config.yaml
model: "multi-label image tagger"
dataset: "regions of photos with short descriptions (Visual Genome)"
train_examples: 203450
image_size: 24
crop_scale_min: 1
horizontal_flip: true
arch: "convmixer"
norm: "batchnorm"
hidden_act: "celu"
patch_size: 2
depths: [9]
kernel_size: 5
widths: [256]
num_labels: 300
init: "trunc_normal_002"
optimizer: "muon"
muon_scale: "match_rms_adamw"
learning_rate: 0.0049
momentum: 0.95
nesterov: true
orthogonalizer: "polar_express"
adamw_lr_other_params: 0.00089
max_steps: 40000
batch_size: 128
epochs: 25.2
lr_schedule: "wsd"
decay_fraction: 0.2
final_lr_fraction: 0
warmup_steps: 800
weight_decay: 0.04
adamw_weight_decay_other_params: 0.05
Rows from block 2, named by matrix and row number. Each number is 128 + 32 x the weight over its row's rms, rounded and kept within 0 to 255. All counts start at 0. Numbers have three digits each. After the name is the row's rms in percent of the matrix's.
# pw: pointwise conv (model.blocks.2.pw.weight, 256x256x1x1), inputs 208-255
pw.1 096:106161140136158129162000133061099134094136181097202105099211130149128132144107108115170143168162091134105110105157138117161178088153201144119110
pw.2 101:069136063136110154166115121126050136130094097123101113134139122193159149139159123146129091181141075118087092163149094104113159128116132097149100
pw.3 096:141212157033115133163017145111083145142127120084184136141174172088152102129112116142090129149084095148125206081115139109141124107085158129116098
pw.4 103:117223096098134135130140135123177130113102172121110015130137118118091147110132150156178166185117145115071075126148193114110126100187184109114161
pw.5 100:141130093085103130145129107109099139159150106130140151135137134135151148152137121176157105164135028107078085128156148042154090160165139093133111
pw.6 105:179136084155180177077163146102170127138122093102158088164150069077116091073168199121145120083112091059099150142115151153122042113112108118068157
pw.7 103:151118136147122136101166146103123095132155111071162115138132174090140121076110191150103118147205145111143139111210120095200094141116142136151119
pw.8 098:129105119099084095094140115142149101120098158102161160138102170109010138097114102177086163087157130153211088200143128139145106136105087129123079
pw.9 092:092116114103168136204061143103140202062232150088081154116104107100148138131133186150157081161134095204201140174111078139137132149109171089133081
pw.10 097:125133116096145087186114137137105113158160122123089134156117151112126156174130147112089121131110119126130159115120143088117125095161090121111111
pw.11 100:174128145147173115120138101074126113202125061121116122101118099139097104095142141093064099142188179117120193090126087165128127102123169145116141
pw.12 098:155146127145082080068118086148118116121125148130120102125116112091126113126185092095147176140138097145145134123143132115167223222153098137173082
pw.13 107:182157142138122097113082103142145140124115134066150167128141088080093092124143061085170163180114052111129150182174168118104170134165111162091152
pw.14 104:129131118139098172117119109116116146147180069099162163135096118182095122109107127166134140121117119143117159127135119128151207103146125133110146
pw.15 098:136142107168133087155108119100179139113135136129126133160113109088185078119089146135104101143069164154125131098175140148132158103178105202103132
pw.16 095:093098094146128088138119178103178115054166129172157126096100089177125123146168133130130111159134113118201179178135136125089113101134152089138113
pw.17 099:099132130138098151159116106155130068000133124125146110125177153161103168175102160122140125125130193160108150148118100083144139165088127113139152
pw.18 096:147141170127069115107091100057155122161096155148147047135122166104200144121177150145175106074108149097171142103041148201163147142199155130168169
pw.19 101:107141110123074149078149102151133154136191153166067175193083101085117090145133111087112108125171141153121121093104051107195139101154138110122154
pw.20 100:255195086105220078136076123072113139051114100110097124153168121054160167122141111111149129097173104153148167080171097138102057119126130172125135
pw.21 098:063093149130147153125093152096103120147154160071143133140138115144125117131066121175143096114193089090114120124070125134142096170088201091115117
pw.22 102:144080075167091066203048127070139176090175155110159160120145163128094087139168081148197097103053066122131158125102157102115174119100155133100220
pw.23 102:160167150161101109124142103121103136122138101149158138109122125129099133105144159150117107098075084187129128169137101125104129180131120105130180
pw.24 103:154122148133113173198123101083200150177081101164090115113114143123106102030150121178120192140156152082057198138124086061102171185159109141134108
pw.25 099:096131142098150088098145149170098098112141162157108132146169156104154120130114102118134114125101094123139160177166139133143097152136141137126145
pw.26 097:104141122086145124116115095099099176107107142141086141093114176149122168117152140062131137099159144111102089106103186157115126119090097108085104
pw.27 101:113151139104115102140129120140081122126107116130115164155104143055166152230119147123149158168115118093137066176141138120160123063103161124073158
pw.28 105:127131125180082121113066153196092158118112182136129129083111137088126126134163133104162162114122094138106115111159141121135122098125179123115083
pw.29 103:139144102101117143140109203102138141103190102138154150097135187166062084143085126130067108135150218108171033175162123076108085169189179100138142
pw.30 100:080116130165137098126143127133139143126089142132087068090114142118125152123135078133166102133095138177090032120109097115136134136188119089123080
pw.31 102:135084095133170114052094063164116149121114185109110103131160092065127138103116111153121134086134118114105101109149103177140111142088103139136146
pw.32 104:095153147145094101146156058152131093133112107087185129106099114072145170110181079148097129141144149105133166178135124077136154175129125142126123
pw.33 097:111143134164120121107140049146164085162132112114144171117074100130105149112169115140198171149106127150137156092124102101139103079139128121168151
pw.34 100:133136137144097119139093176133146117121136100114127132108185092122091079124084163165159160121224112122151150111142103106176067134149113188066158
pw.35 094:146097132138155106106086155110199135151109150117112088138130174118183136152186155105099135093181105144126079131125132147105152123155098179129111
pw.36 103:131159206126138109111132137053184156142161073125152144124106121143099142122179126137153122097129105153120112130134149160141095129161112138170179
pw.37 105:126086137145078116148129120107112137142108141114122160077097105169135098107122131100139159187089152141178146107106179146093182124151112100104153
pw.38 102:122129081135082077149096116103129125124143123123156062109095134096148097141172089144125186139127140153136093133182106177166108135178138139130126
pw.39 102:108096137099153092119136100122112130131145113104083087112134146119029149147110146104114128163126112101111146159150167137170128128115085142123132
pw.40 103:129083110127137118135155145129168138078146102110159131199104110060132100121148130153108162125159123134151140211187166153116063109150143144099064
pw.41 095:167121109101107061149136133176092068116152151095134142119110105079151118148094094134192143110169156129172142109061139130144126137133149139171196
pw.42 102:087034102097159128113149137124109137137091115120137019128116141120198130168163109152149119123102110174142187082107000076111131186147190075117160
pw.43 098:128119147110167095150124070134137139147116100112171140058108132087136105176123152120113160155157182131120235120200129126142141136105161125182191
pw.44 098:128182124137166032127021129094121139098154158179131140068193163107105150094163109141169117123194103127080131139146139137116125210133147154103101
pw.45 094:132123091126066093100123153145058096148049139109171098087092095127111161180122105207129136126131057102078148143147209097106097129137099137127085
pw.46 101:168095144149170090136157153119110100130106108101110133117128118145108069076125180130100113130123171104177079139139163091178149147072099102141102
pw.47 105:157167076157092057091125117180126113119162119109140119113124128178124146105107097144118158183136134083127137176132110085167144168095132141127154
pw.48 096:077103094140112173083127138140209153070159141120160129152103150102174101053166136118138116120184098112142130115095146130119075093135157161081113
pw.49 096:104175159137170115151101135144083126066132164105118121110100125162125173098118090153140149154117160086184090138139066052160106102203127211169112
pw.50 094:144118133178071163054119160081162144162117126146103130155194107049161117144109104183162097074080090090127106108131151096124081128130139093134101
pw.51 104:094093134161126179070112127128080162140092092095163113118125070088145104197100095157150145166106170158145118124121144097157099196132206150167122
pw.52 101:105094100151135088171149135179166066108160131152167094094097151122119136107138095113112122140097181110127142101110109090138138094127140118129104
pw.53 099:167110159146109135118108129073113194124131088125079151132124124109136048110139193170086140104121128122129090153122143112129134116145143170074156
pw.54 096:177072147119073122127129164082142143138175140140114117180125103187139047155160101101137109120168136150152123079145176172126181169112130185086133
pw.55 099:094097028082147170167136136103110165073143134107184093121174086156108105067153132129132083143112112101115127204119142069139126123178133116177146
pw.56 101:082102058116158164175124092129139081110145126096135069137116006106130169138147172145157126161051126142107126123145144146102138167132135114166130
pw.57 102:083145200087124159150107175204072142098112126111164171181101139115170165117078092082130104150121162132111151115127097124155100140185119143134171
pw.58 101:096130150139153099221123129086165139104187174092111140112109088194116111168103189118153115158083104149157158139094126154133116120089098120153099
pw.59 100:077036062117117103175112146125104153147050136141055103084123175133101102107134085150096099142146127161154139125120173104119112148112108184141095
pw.60 093:113151167161098149164164129095155149077133152141145146129133200090129097181086095115091103127104178085172131146140162129129144125115197129128117
pw.61 100:139123247142103115124120174113119126103099111047087129103180083128119151140131135120106085131140142111108079090161144107119102154083136124157186
pw.62 104:117079109061123117176121199099142120114161105089071080110157101180147130124138089105113128133139105108124125182173164102125127109141102146071114
pw.63 100:114134097127118138130101164157105154104154151121111096107080145123143171127109068152100093196098120138063130130172121116143140103118116121128156
pw.64 095:101127077126100127167063095120142109146105153105161075148106206082122063125094119111177102125175161114088145152133144159141093144083157103067136
pw.65 100:134113106120166180165147153123124144119130124128095072142118164157089144147107143124099179161135105134109108127124115117102184106186133118113172
pw.66 101:135139111095113172096123182109096121134155051075133138185118095105154123074137107139091071188131177157121117091133110141130040102131136142048153
pw.67 102:094132117132165140121128115082180153119137106141149130118114134074124145128182126121143118121138102122086128179113148167172129086143148128145087
pw.68 095:133131126138093093192077182078095158121151094174112121101120203107111188175153113111098115129123137083124128198138119121117144089152124157127132
pw.69 101:120100127192138074133134122102044132118122150124137137139170111094130149074091148140165104140176021129144186166089132157083112156139140116142109
pw.70 095:169210144187095115137127094168101125116158157083153133152129060150125129131163137136123149134149119140123047122158122118160125183159121168096135
pw.71 096:191149105064101072117172130125111137138161063074189143113096130148102126154157192150069112120105147176155165076113083128157174105129132076116052
pw.72 098:141184143056199130181078087091134111110135143094149150130154160165206114156123151108050126092175130176116175135114123098083102139093118123145093
pw.73 095:120108086124125119139126132081093072027167047176113140142138140114137126136135131129093028087140139117107097116137137098172152129110172053122145
pw.74 098:144079108180115096127145108082104124113168064155197166120150143118140163128123137106104161121153119109122118193068150087098122110136080084128142
pw.75 096:131159159151099128128117074158142152104104115128137145119125108136112164162126126135143126155049131126113174168117123126122153078127101143111109
pw.76 104:120080156077220132105221130140126161148162161111100112103098097186068158092094100146139111153143107158112120129117130125124146066131106131168120
pw.77 101:135116091128075119185146122058048113151089052132157126124109203200124144146095139075105149122144131155123117102112117151136189120110103113081220
pw.78 091:136136108123150162153138106047097168148090087100103180122106083163145162146164122073057133154137167109127102146118174090131096120111092165130073
pw.79 109:166088122094162126137109190072126130121130093103116173141113113148191153137106136131189111112146134087148143098169160181142122146117127086157148
pw.80 098:091145126137131173132131168112080153110151125209149120086221130159137065114173107117183085149049137090080098147157153113135218042142121117218127
pw.81 098:140119145118199051191125109099120169138140099164106124101185134147103122104121178133138082125174091140154114137122129116129202105128126125152137
pw.82 099:126145169124140110128154114097183149121114067093117102159137132137117207113126148090122178145132094130121200186073099212133135134148129100080138
pw.83 106:154118130056129076086112115155002140102128097134140106144097130137147059164153122125096101090116118098101089081152137125131135084147104106131083
pw.84 102:193104158154105101112104082115077129154156105111124128132138101098155107112158158173097130172102155125147059106117145124131082123166111134113150
pw.85 099:120157111140120130161159155123089106114141133103112141144133128120152142108126109117097097153080113088090109146103171112163160153206178130102123
pw.86 102:105123076145190145134128141086124141082162079184123127138144116158125084137139116138118106090112143206084111184106153098133118054123115087146109
pw.87 097:149108188077124160148085161153162107130132158129085173092112109146065103123072092070115063157133159102172128172106200068079150144110167157141080
pw.88 107:140146196083109133154129108122099113096151149122113140117047154133180098119082130120090149168124105213097130112146152129143105109103094125090123
pw.89 103:095154098166121084109111137115195179084132116081133129142154169175105149115062126160145118149119100126113154155100084032133115213089094126152150
pw.90 101:161146110143109123124138114073222120094155155100132111094151122106124097170149132167135111148131173126131123142127127135159117107096138132105133
pw.91 097:091113115127109179108093098186221152125180135169128116145104129182159136133166100117116144106127120112132145136142139186146080114141180127041165
pw.92 102:121081115136102171144132078120161127097079111099044134135090128137071089151087109151158042114142062052160110180119149097098199102105134124111148
pw.93 097:123153131166091128240167124095161155141112094119158095115163111179115146127154099128116140115110109147126140138130145121207138080121130099171106
pw.94 111:130146146152124130133138115104119087141161113160147051141104108131173116131132140255162089135121138133129077112157144157111116084089041160151116
pw.95 096:073106110198123072161134113095134122133163138086194092134104097109116081140124156088114176160106116137104127115165185108116141138070172111105173
pw.96 100:173099169133130102030108128122117220138140133132084097163123132113144080161181131053125141157081086045151148138146094083101123115110091133094158
pw.97 110:072099094172117117149128111117130191158157126198139137110096105103094117140117103155146111098088052096108161076144134212131072087095077113126145
pw.98 101:122178124139168108136137169074160129131143156184107181154133113115044118147126137113116037140125136149205126147112148129066150158085178170151194
pw.99 103:111118128081041118146130089168129158115156089089121058055093092118125120078105149103119073255126102080085103143157151172115147144158160128117118
pw.100 098:133148105150109172170224114123130146167093103155212105118115164170090185161116139107120112139158106183100086122161070163202124090114192140169094
pw.101 102:103079152168118066109092136079127099105173092168156170151099138082172099120141121076124170191122114119135112119108179112096146162110144132156078
pw.102 109:122159139143125114090161205118085134094124129083098120195157148168134024156177092149110137162105163157130152114140122162159124170124113106098099
pw.103 099:172144069072117113134061144128110183116123118148105085085173119123131134117130144112135073138175109158106205071120103105146214157170136142117141
pw.104 099:134181168160144156135129171120107115128081167123112135128125079110100123099068100122127086191100142140118115216095136140154203170098044108112133
pw.105 107:141110146065134121130103109154165134208147146178089109085085114119155122113154127100152075135142108129105139122120126178144130125126110139108181
pw.106 096:113146049175119141079183155075074101137055106132131142209165156168093093184127095138175100189118044166094153145185167176177150130132185135067133
pw.107 102:106070163122117066156171064082061111125167127126117113160086161102097115111123096130101123106108082139079112164129175145133161112127108147124104
pw.108 101:158099103168137111122161103129150091141134103109150155116163109109133072107136102148150102072126113178118130095123072137126142133100100021133142
pw.109 096:104160195071119107097108168116113170176120103088102061085091114180089155112068145061109117151112159106139176149137079074111161149098083106096068
pw.110 096:129161170137110139111213135137128175140104148106140100107121120110085113156160134172110123141116152141158066160107126097101128115170138185124095
pw.111 103:144113038085137115110142153085141146168114112099126088164169146135078142085105095139104133116149133136138208138156133163112104152157110173118080
pw.112 093:093170119119134127173146126152129130215139116168106119124121144071116149102137129125128134176170123124180195136108151139152137122158128155096097
pw.113 096:093156142107137149138112136129118071138124107075132081110133074100165097149131150087104184149098157139093106094237146142178169070110146103105101
pw.114 095:145100163134122057145102137139121140128157131101145160098159127089142108129175147114120109143113187094080124085132101106077106172118138038101094
pw.115 099:112154166161073104104110091087085076094044146063138140157124174125170095168091071101110122133096149153140174102130160159165054136092160141173129
pw.116 095:077099077086093119144138079129096123130045138122223200123166111133085104104125119109065139066114146165122118107138095098067136119153123067165076
pw.117 098:173133154088100138147112139144160098097137068210193126100117118122126143131166100198096105116073171123144192142107150123147158195126156105131140
pw.118 100:115095127138101197129140130151154174126109155188127135134155068193157085071120121130165129135106157133183113128160137082125124222123140095100110
pw.119 105:133169165115165111072099160147145200154142092134110119181108159127102179152152095179160077106087138156171144120138142154153134110104149140138105
pw.120 098:136103140156068103091129210080127122137115103150154093139135140129146125144135119123148130149148118143115055185146103191094094104172165138133158
pw.121 109:129093185081117151151140121162109117130124127136053202130113145120088080143141135095132151124144110108120127122092117102183149147130199106138180
pw.122 107:082147122164084186137114131151134107118147138053125200138135074116147146109107179125153149142108126110111113112060099112125094152204095193128143
pw.123 105:111101135153134066151139117117129136135071094138114068122104109092148075143178129104176133114138105128176075135083150082144103108171084215145115
pw.124 096:119119096143130137107138102093115065094138142125132120146199144164104108111129063151099146118158092129165119139116085117119198078145136096078130
pw.125 105:125116142131154104087125167130220128185148172102112140172147091150103110151135122143158145137002176135115157104143132160140123160092153116132142
pw.126 109:106114110147101132133143094112092160142077146176153127119133198107128143147150129154130079111144027062126083077137130084152092158164144116155172
pw.127 104:128138158123160058108084114117193106153132138107129139109112118141198075160135126161128099090117150201126108126099134066115125129162133146108147
pw.128 099:077153130121123106201070141143155110134147119071125145097156123146143144101171068184127129087119090138139124212143113161151178153140180096171119
pw.129 094:135136090157140144099122116097095112115189158134102164096124139160154114102131127085202140086115152074086097111113048165186120141085164126126120
pw.130 099:124152109129092135077148101141105173096128106088109108171163096186126170104107098168126078175123140194131105209096141101130188140115146097158122
pw.131 097:100059121105132139115097135131076118155138113121110153120126113103105132154083117158127143146135057174157163152151150134128118132111085124119075
pw.132 111:161133125148133176075160079021165140141174103177131131102162191131155129108108108130152152116073171109115153111086159134102124121121141134103146
pw.133 097:113117119084108107147097131147103137107086114113070103122133146171142156171160124072065125171111158129130097137165129072165121208071076099137139
pw.134 100:078127148152139108109141148149119112121208125121115136124143167046119177174072103179130131162144222116158178084150117102136141127168110133119203
pw.135 098:101125099177146132184125136159133133152144125150106116128108115106140154169135118158161167155142089127162129146153103069168142141138167179213143
pw.136 100:154144119138134119049052166146087166115119112080107106178126132172146133096136126071101159108131077112156090095145125115168049130109109092122149
pw.137 101:108131171115103138136168131137168166125150153110087160165079105137143078195144113094140110132233110147127128096097106120085101141131096133142142
pw.138 101:097151098155094135112121128132088137159142131128144139134168130138143067126117174104137085149120132147110152160190135075137141095136140113112130
pw.139 095:198095168121120138092156132107095104112118179142128085177148086094135169099162168114136139049089090117180153121141101167110138074205160185090140
pw.140 098:125165123128124125193120120128089139076089155149147102126133107200143149135119112186162117135142163152166142130138126106124157141134138143130176
pw.141 100:080140190222118164138153148143110089067144103085109122129091056099123079145120147130137133116129089138097153100150137126194120111157134111087193
pw.142 101:121110129106137126126115114073143123133075150146158038145114139152104139137106133159120106158185110133121104104131224136000142143151051165118141
pw.143 101:133092116140121112147166132103120129108106148070105139115176146141086121058127105139087130107154021176079130089131120148137099080144120144080171
pw.144 096:131119153119103141143171133108125132132091150110112102117094124142093162108145161138161094147154099102113191124188071146129089135122089116118144
pw.145 104:133150119087144111122166078128131131131129097096179158116131132144112100145127151168137090137092143080090147159150226136160145145147145147096167
pw.146 095:069143095137106146119106116117180074127115096138146130091135183126162161109197095142149120153120165139124160115118121143125085094104114168156118
pw.147 103:169121067146125135009133128124176156141174147142137109125059148158115129127128136119140091179131113103097130088120110122169079163077162095133124
pw.148 102:128133103134130114170106186165142170159131159122154112148132083126083114107121082100169186060143091136122135074141075079115154175105117080125219
pw.149 105:093119111097111120098129154135144150086132138149080164099148226082173224151158103134109108125099194131075097170115107104114175134099112136137128
pw.150 101:118159163073155138146170126107077110083123106196202151158136145142082101081073158117151124140120142151086153186180120112112150069135112130187134
pw.151 100:157097118186122147156154101146108122133091161099074075157141106168181159112175122086079175095115143149086081096129185119108121099071034070119141
pw.152 097:114117117133131119114094160204150113101136206149150152124126096117135089157084171130140156109161096187161107111071107190144105125118145150139132
pw.153 097:128119135045156097123150107094097145092135108215087027148113138112110110171156170099114151139118126104097193099142059097132129103081133065121162
pw.154 092:152136134116147155143115134123113118161156135111110117094127136208175175135132106161155134207079159078093153098098145155136181085093101143138162
pw.155 104:127114227161136136130080142108094119049141098124163112127155155148153147135112186115118088153088062163120084099122106080166153106154093146094167
pw.156 101:148135172141139098070144134104144141120083148142110126134104109074131084150170120097113067116090160100109187173146087072146129145146149189179111
pw.157 107:128170086148138149120126076096147164099138133138138166098169105096117104144138110162088074134130091104132136128093126111063107137190138188101148
pw.158 099:188109134144145184137164194139162122112163202123084138113118132165119116054118183182145146108134099162137118194105140170128129155083170136122102
pw.159 098:146158102167125143123154089133149088111107157090218099077114143120105091143146121122117136097170091148165148099077154157092124205115119207137123
pw.160 104:145158154122095167153114142123159074125177137172133000153115110140056092119117138120077087128101139156124102120217063129124105128115139111121145
pw.161 099:133126110140112135138144126129135112128136189116162172134133135124183133133108153166176148080110097110148114093112162127081101132165143147114095
pw.162 098:135114134162115128163121071131201124152138131138091207145153162130127135079140125093117159145078112179127141094053192164067081115095094121147171
pw.163 095:147128087182149145123049108111138142106125159148152126137151131153174099091159140143172157146135151172166128149149120106162176144081068115038188
pw.164 098:095063152127115083139172106079170142162089100116117137138209103126160151121139158153101080099060129139074078129102083146158193120128160100109127
pw.165 098:138117156118129205184110165117178127169126109101130142086141078203115142128141107157190115096113142122113156085136112129164118091153145110128143
pw.166 107:178090110172143147098139171255081104152109170112104149131138161099158151119169170156089099105115170134098119101145131182104122136103129122066127
pw.167 098:118151165131109123119117137180131115159128098105127234121147126166110069156184121084149149098179105175074089070067082150215147126127187161109116
pw.168 100:090089125163123173108125116090112145113150122073098135146085115118083153131132091100113155152055162108118118098085112196055206111091100111116130
pw.169 109:136136127160129115143132081145116085088071133104153148143135150151219141115106120111114125073155121139146104125143098118103117160135087118138053
pw.170 101:137119089126114088136156151109165170137112101141136116131106141131112126198131183124155046137094084166139197112177149130158173081145161132178129
pw.171 097:166140139109129136125129097145167163092156123106171132092095054141153087106114152169195110119112192147160177106142151135111100117145144139157100
pw.172 101:135103150105014144149131187125166143145052126169181130149103119108096064102219132175127132108154130116141109122132130155129185095141156140089128
pw.173 100:120150141114073118066104201140156111102140142070138197159137175098189121151115131112121117141113172136136101112134164148187138118117095125090161
pw.174 096:112117209101139175068163134056122117087134136131090123150157121061144145162096113141122121103134109069144150120145137124139107175109183092116116
pw.175 098:116108141097101144158146113166087115000122160120111091085115119094160079098113169109123098120119133104120130157174132130174142131115141107105168
pw.176 096:189098053193157159095182148069169091218108118082197134111122136116111131133169117132162132147106139115077129149119136125128144170114124161136140
pw.177 094:166135145101146122150158107058117088142112141130132143141117143195107143087150157145127158148131088091092118208124140160180135166171085155099108
pw.178 100:149092133125086140039200141159117104099112158071129159138152115100019160116097126099117144150117113195162108103143154115079117115150135103144136
pw.179 100:112132088140120128113141237047138094088134083147119149127117099172093123168128166092113138169136094087114091185139135106118102127169156126108154
pw.180 102:125134095164110147136141164080140131090127186110097101171091137121135161128163146191115119154080121092125128129085127106145192163105199129131098
pw.181 096:038111108104096109141067141138112143092114164114072150121104170117152160127139156097141102104134107141102127176162137102148142154123159128087131
pw.182 099:111122075129142099138094161120120141121157121164139114117098147123179089166061186101091105117067127195165139153071144080143095133105112130158131
pw.183 101:103192159124099102207159111127088147090114119166105133090159135095119128120134107135128141137113129115142143104073069169112138094145117146142214
pw.184 101:124118136130131105141108171123079116088154101106158122096136144163125108166159132089095135116150129115193162078120076143149160125191164134128086
pw.185 097:088133135131116153144087134127087165109131121143197079093138158138036177162147146128197111125164115107131093056176210143099155104114143131179146
pw.186 094:113136097097133093125139147127097054113133085162131108052097167140126178144116140116083111123145123106101138117066111127167106148121076075120067
pw.187 099:128143182073065104187088120151103184127086161146184122132165087255118129212129148094146139161087162159136134114168094098131108118162115161116170
pw.188 105:132114139099121080152083138111133149139133116136140128102071146112142123171150177139165127126164124135205113129160114117148124166094130144158184
pw.189 088:177102145167113180101106132142134143106222147146148116115151125120081153110134118139059151088148160151158094141146059116133165129065109067100096
pw.190 099:135090029093120132152114098105100145067122138239181122118139172142097152197152170110178122076115168092123100111092166119095124130164073069110174
pw.191 102:130152084140109095150202095126136107098098154157183130153112133140169150103089104147140102182099141180119099126136076098095117055180136158142141
pw.192 100:118103135151134088185114139122153179159141093062117108126146107104096149095149129119141130095136129130164101194101127114137158151162108162135080
pw.193 095:037100128127091119143129145159155146146139068102109122151091190093161057128168107105123147106128158142165154204168119130140166114131087142091113
pw.194 104:101167133094133099148126143163152085148132129121122174166086227078123195220136128176118164096128107144151134122127125137108032138156156168098139
pw.195 102:119139143104121143150123157107135124125148083152122087099118081128043126132095115119120122147124124165131124127138089097198123093066111104206179
pw.196 100:123085184165119166136135141127133170111132120130066103165081097174110129116120097140105109129216025086113125101147136120131088058152158169069174
pw.197 094:058142078138150092083116122141131203096147123148124125111139121131180141101176166151143116152140123122133197148131126160067099156159101162167123
pw.198 096:120134079148097164120140085103096147121189133098141168187128143097076139108082119085115175105096177090118102146139144096100159152129076136101186
pw.199 097:122173133120123129132069089151130161132073183086232154137181106118136162073143142179136092100142121158101144170110094164131136163154143173087111
pw.200 103:145160145113100144148119148107126072144096168139144133129139139105137153099134151119125142122122087135148137172096131140096121109121152152122120
pw.201 099:124101176096135170146144156068140141139083178159108019090105119105200144124107090111140134048101109115122125184164133112154116115082119186104107
pw.202 095:068052172209066117107120115147181126117124174127144097133113145184165125120135134143092118091124121085117143134145150135109144155138164180135162
pw.203 100:114114117081136143132121145136140137166161097114057116134128208128140204160189151078066095074131125100130101140142103192119121170088111115144155
pw.204 093:111100133143131126122113110126122117128186140123215103097126120142139148153181079074104118142114154184149104129123025114139117154127098044136104
pw.205 114:140089019085129124120086081069122083187130125171122122083160176151120137106146108124127095118100105144172108084107133141113084100133096123144104
pw.206 096:069106114124066147105196110103121154100099101105148111093128119135067126099049127149171145114042121154143085097100182166088116110099139155131112
pw.207 116:132132000123117161144120157070102110085113157145160147129155136122117128196157129102131115098137112143235124101093105062104144139132129119122139
pw.208 098:155060115118137157107139123117123220144124142189168164107135161138151110122179098188167170062107114173099114138167090124131081104113109178121133
pw.209 098:171225099097121117132144076117131150107151127152129155076175084122094141110112041091152125127132142106123210099186141111111164088107135127123139
pw.210 098:108115096060135094115147082154152117095140132181151111144124184125181151144140168113146151049112153144117172133141074152212169109085219112155118
pw.211 097:089121171099172129133156143133052103180105116176113128068199123083084077075086144123151114131123167152116106136122138149141132140079125130118125
pw.212 103:119145090151175109139105120131149173186140184084151107101150140064167118145149106168140078178114099134103136148094127046131115121167144130140165
pw.213 101:121150124123165060067157078088100135113112098083102121113192140130117107146123098074119129155125032133145128064132148130102149148097161151108098
pw.214 101:153091067144129156127129095093091139122176117142115173174137032153097049111144151126153159121142161086119133148167096122109108135112096098091039
pw.215 096:059153154118160168128140158080143151068145167171127113120159103180102099117173138136114178108136130123086184100131135127156164120055076159139130
pw.216 098:195170085137132105153144153101071100141142132136097139160225133158109107170060112132164144135204143115089110091099141118129172129154135124130140
pw.217 112:111166150112092146097123130146251107128126197083098127144179129124127161094182120094099108077096137125102121141144118160130125139110115116051092
pw.218 101:164162055141109136160143092136086135143108124160173125102158045079111155126128097083103208154113158137110143114120117110101139143093104112134111
pw.219 104:117118148154067173056170110132099173140134131107146094172192138073177126083152158093146147151068165164177151061115126113111047108138137151150168
pw.220 103:173117086184069111185106125114132153096121120073126149101163160163148159178163105128117165164124174094129144054119151168118136160139151112103102
pw.221 100:116092178174160068115115097121141148129092162118155000126082114104166128110136134158121109202154148139101114139179188143105140157221116172186125
pw.222 099:139135160087098071140095074119186173145097129132152145115085118133101142116107167110109124116076157134144131179104155133108157075157155155138136
pw.223 107:118167093122139128114102125152130152156132130133098255138092154129162110104091139153068129167127126133137145158044168171102144132167106196126201
pw.224 103:151127091075085092100083125104119115102175145068115169134138107133131114175108150162122109105089106111133127110159095122190172127074135147105163
pw.225 097:103116189152149185076166116102164131154165110120096091163099140157138113104150120113115168136173114116142151172185131137145052219125151138159163
pw.226 097:112133131110071168127103121111160098079125117095101136125167160102174114176206113116147160079153129125154134107120152152135174102100158151166151
pw.227 097:113118098152137156093142150093104149058080067098182122109089118143077107103082115083133149104153143080157146117077185080047073131078087160134101
pw.228 099:157130173113089152099100181161208097177113185174131144180096139179127157134146154126113196096119110152162123134173142139085108096156113136111180
pw.229 103:090089131141148094096052092129143157118159136079124152138104177165112164118095120122142146139178070133077077131164168096175108154160210125217098
pw.230 102:063107088158093175210174104093086150134123059116108128168121143104126136132109125182128110172083087177106127109146112149094078060148168156120066
pw.231 101:118151126124145137131149118154119139117017106107132084124117193124119119133141137072058133111136093114140125107092173112070148129095089171134101
pw.232 096:149115105107134089158141162072158126013145137059107148145143189162125107089129124143109113110164167124111190133133085149111126118092131133207087
pw.233 103:163133123133109114170105112071098131152093137165095128124074083137142130146146118103125094097144108099163132135117155166140135115172103184145132
pw.234 106:093154115151172168150107138139218064080125131124124144133075217104133156141226124142090120145207139120119073103112146081125113132106113126106128
pw.235 097:155090126113137108138156132106074138097186075169157135191098137142089153107139141115129071092155033088149062131136126124106164124068102126110084
pw.236 105:070119120128131143140112114132095158135090078172104132158149150124102146131164115168138133167021113195066085126165155155121100101157116137111118
pw.237 098:158152158159091143167130170110128098117132137116149126126104117108181098128126134118149107115029100107150075159070180139154150120132090144155079
pw.238 104:185130179162179114124169166119148102072123143110146094144179122060130112136106104114132118158144113159112140142138137166104131159143172080135173
pw.239 100:136126109132144211072109157129108150115076115112159165170076127146111166181187129140129145112147136164194111124133164107137143144185129239121170
pw.240 094:099189153096098142091151194154052135155148115151125116192112116117107156102093080110083077151142131173174101089101082101091128130185156157171126
pw.241 094:181123178106077100153093156123174130108086125094193126144088143166081080106159145120159171157139063123134158113166151143111154089177067165095171
pw.242 104:121125122128098086023110066157139102157119151171134140144117154105114178145070124144133116135158152080124137114092153101132013188174132153172110
pw.243 097:125229129091067106104073094119129132156107076092112126108176137123164117112197117102088161114163154087139119130145106192098138122133142129151097
pw.244 095:125089164158088138171095145145157134113105114159139063136156175130109150121153137164065129151104156146119095129202067114156125122105104160062124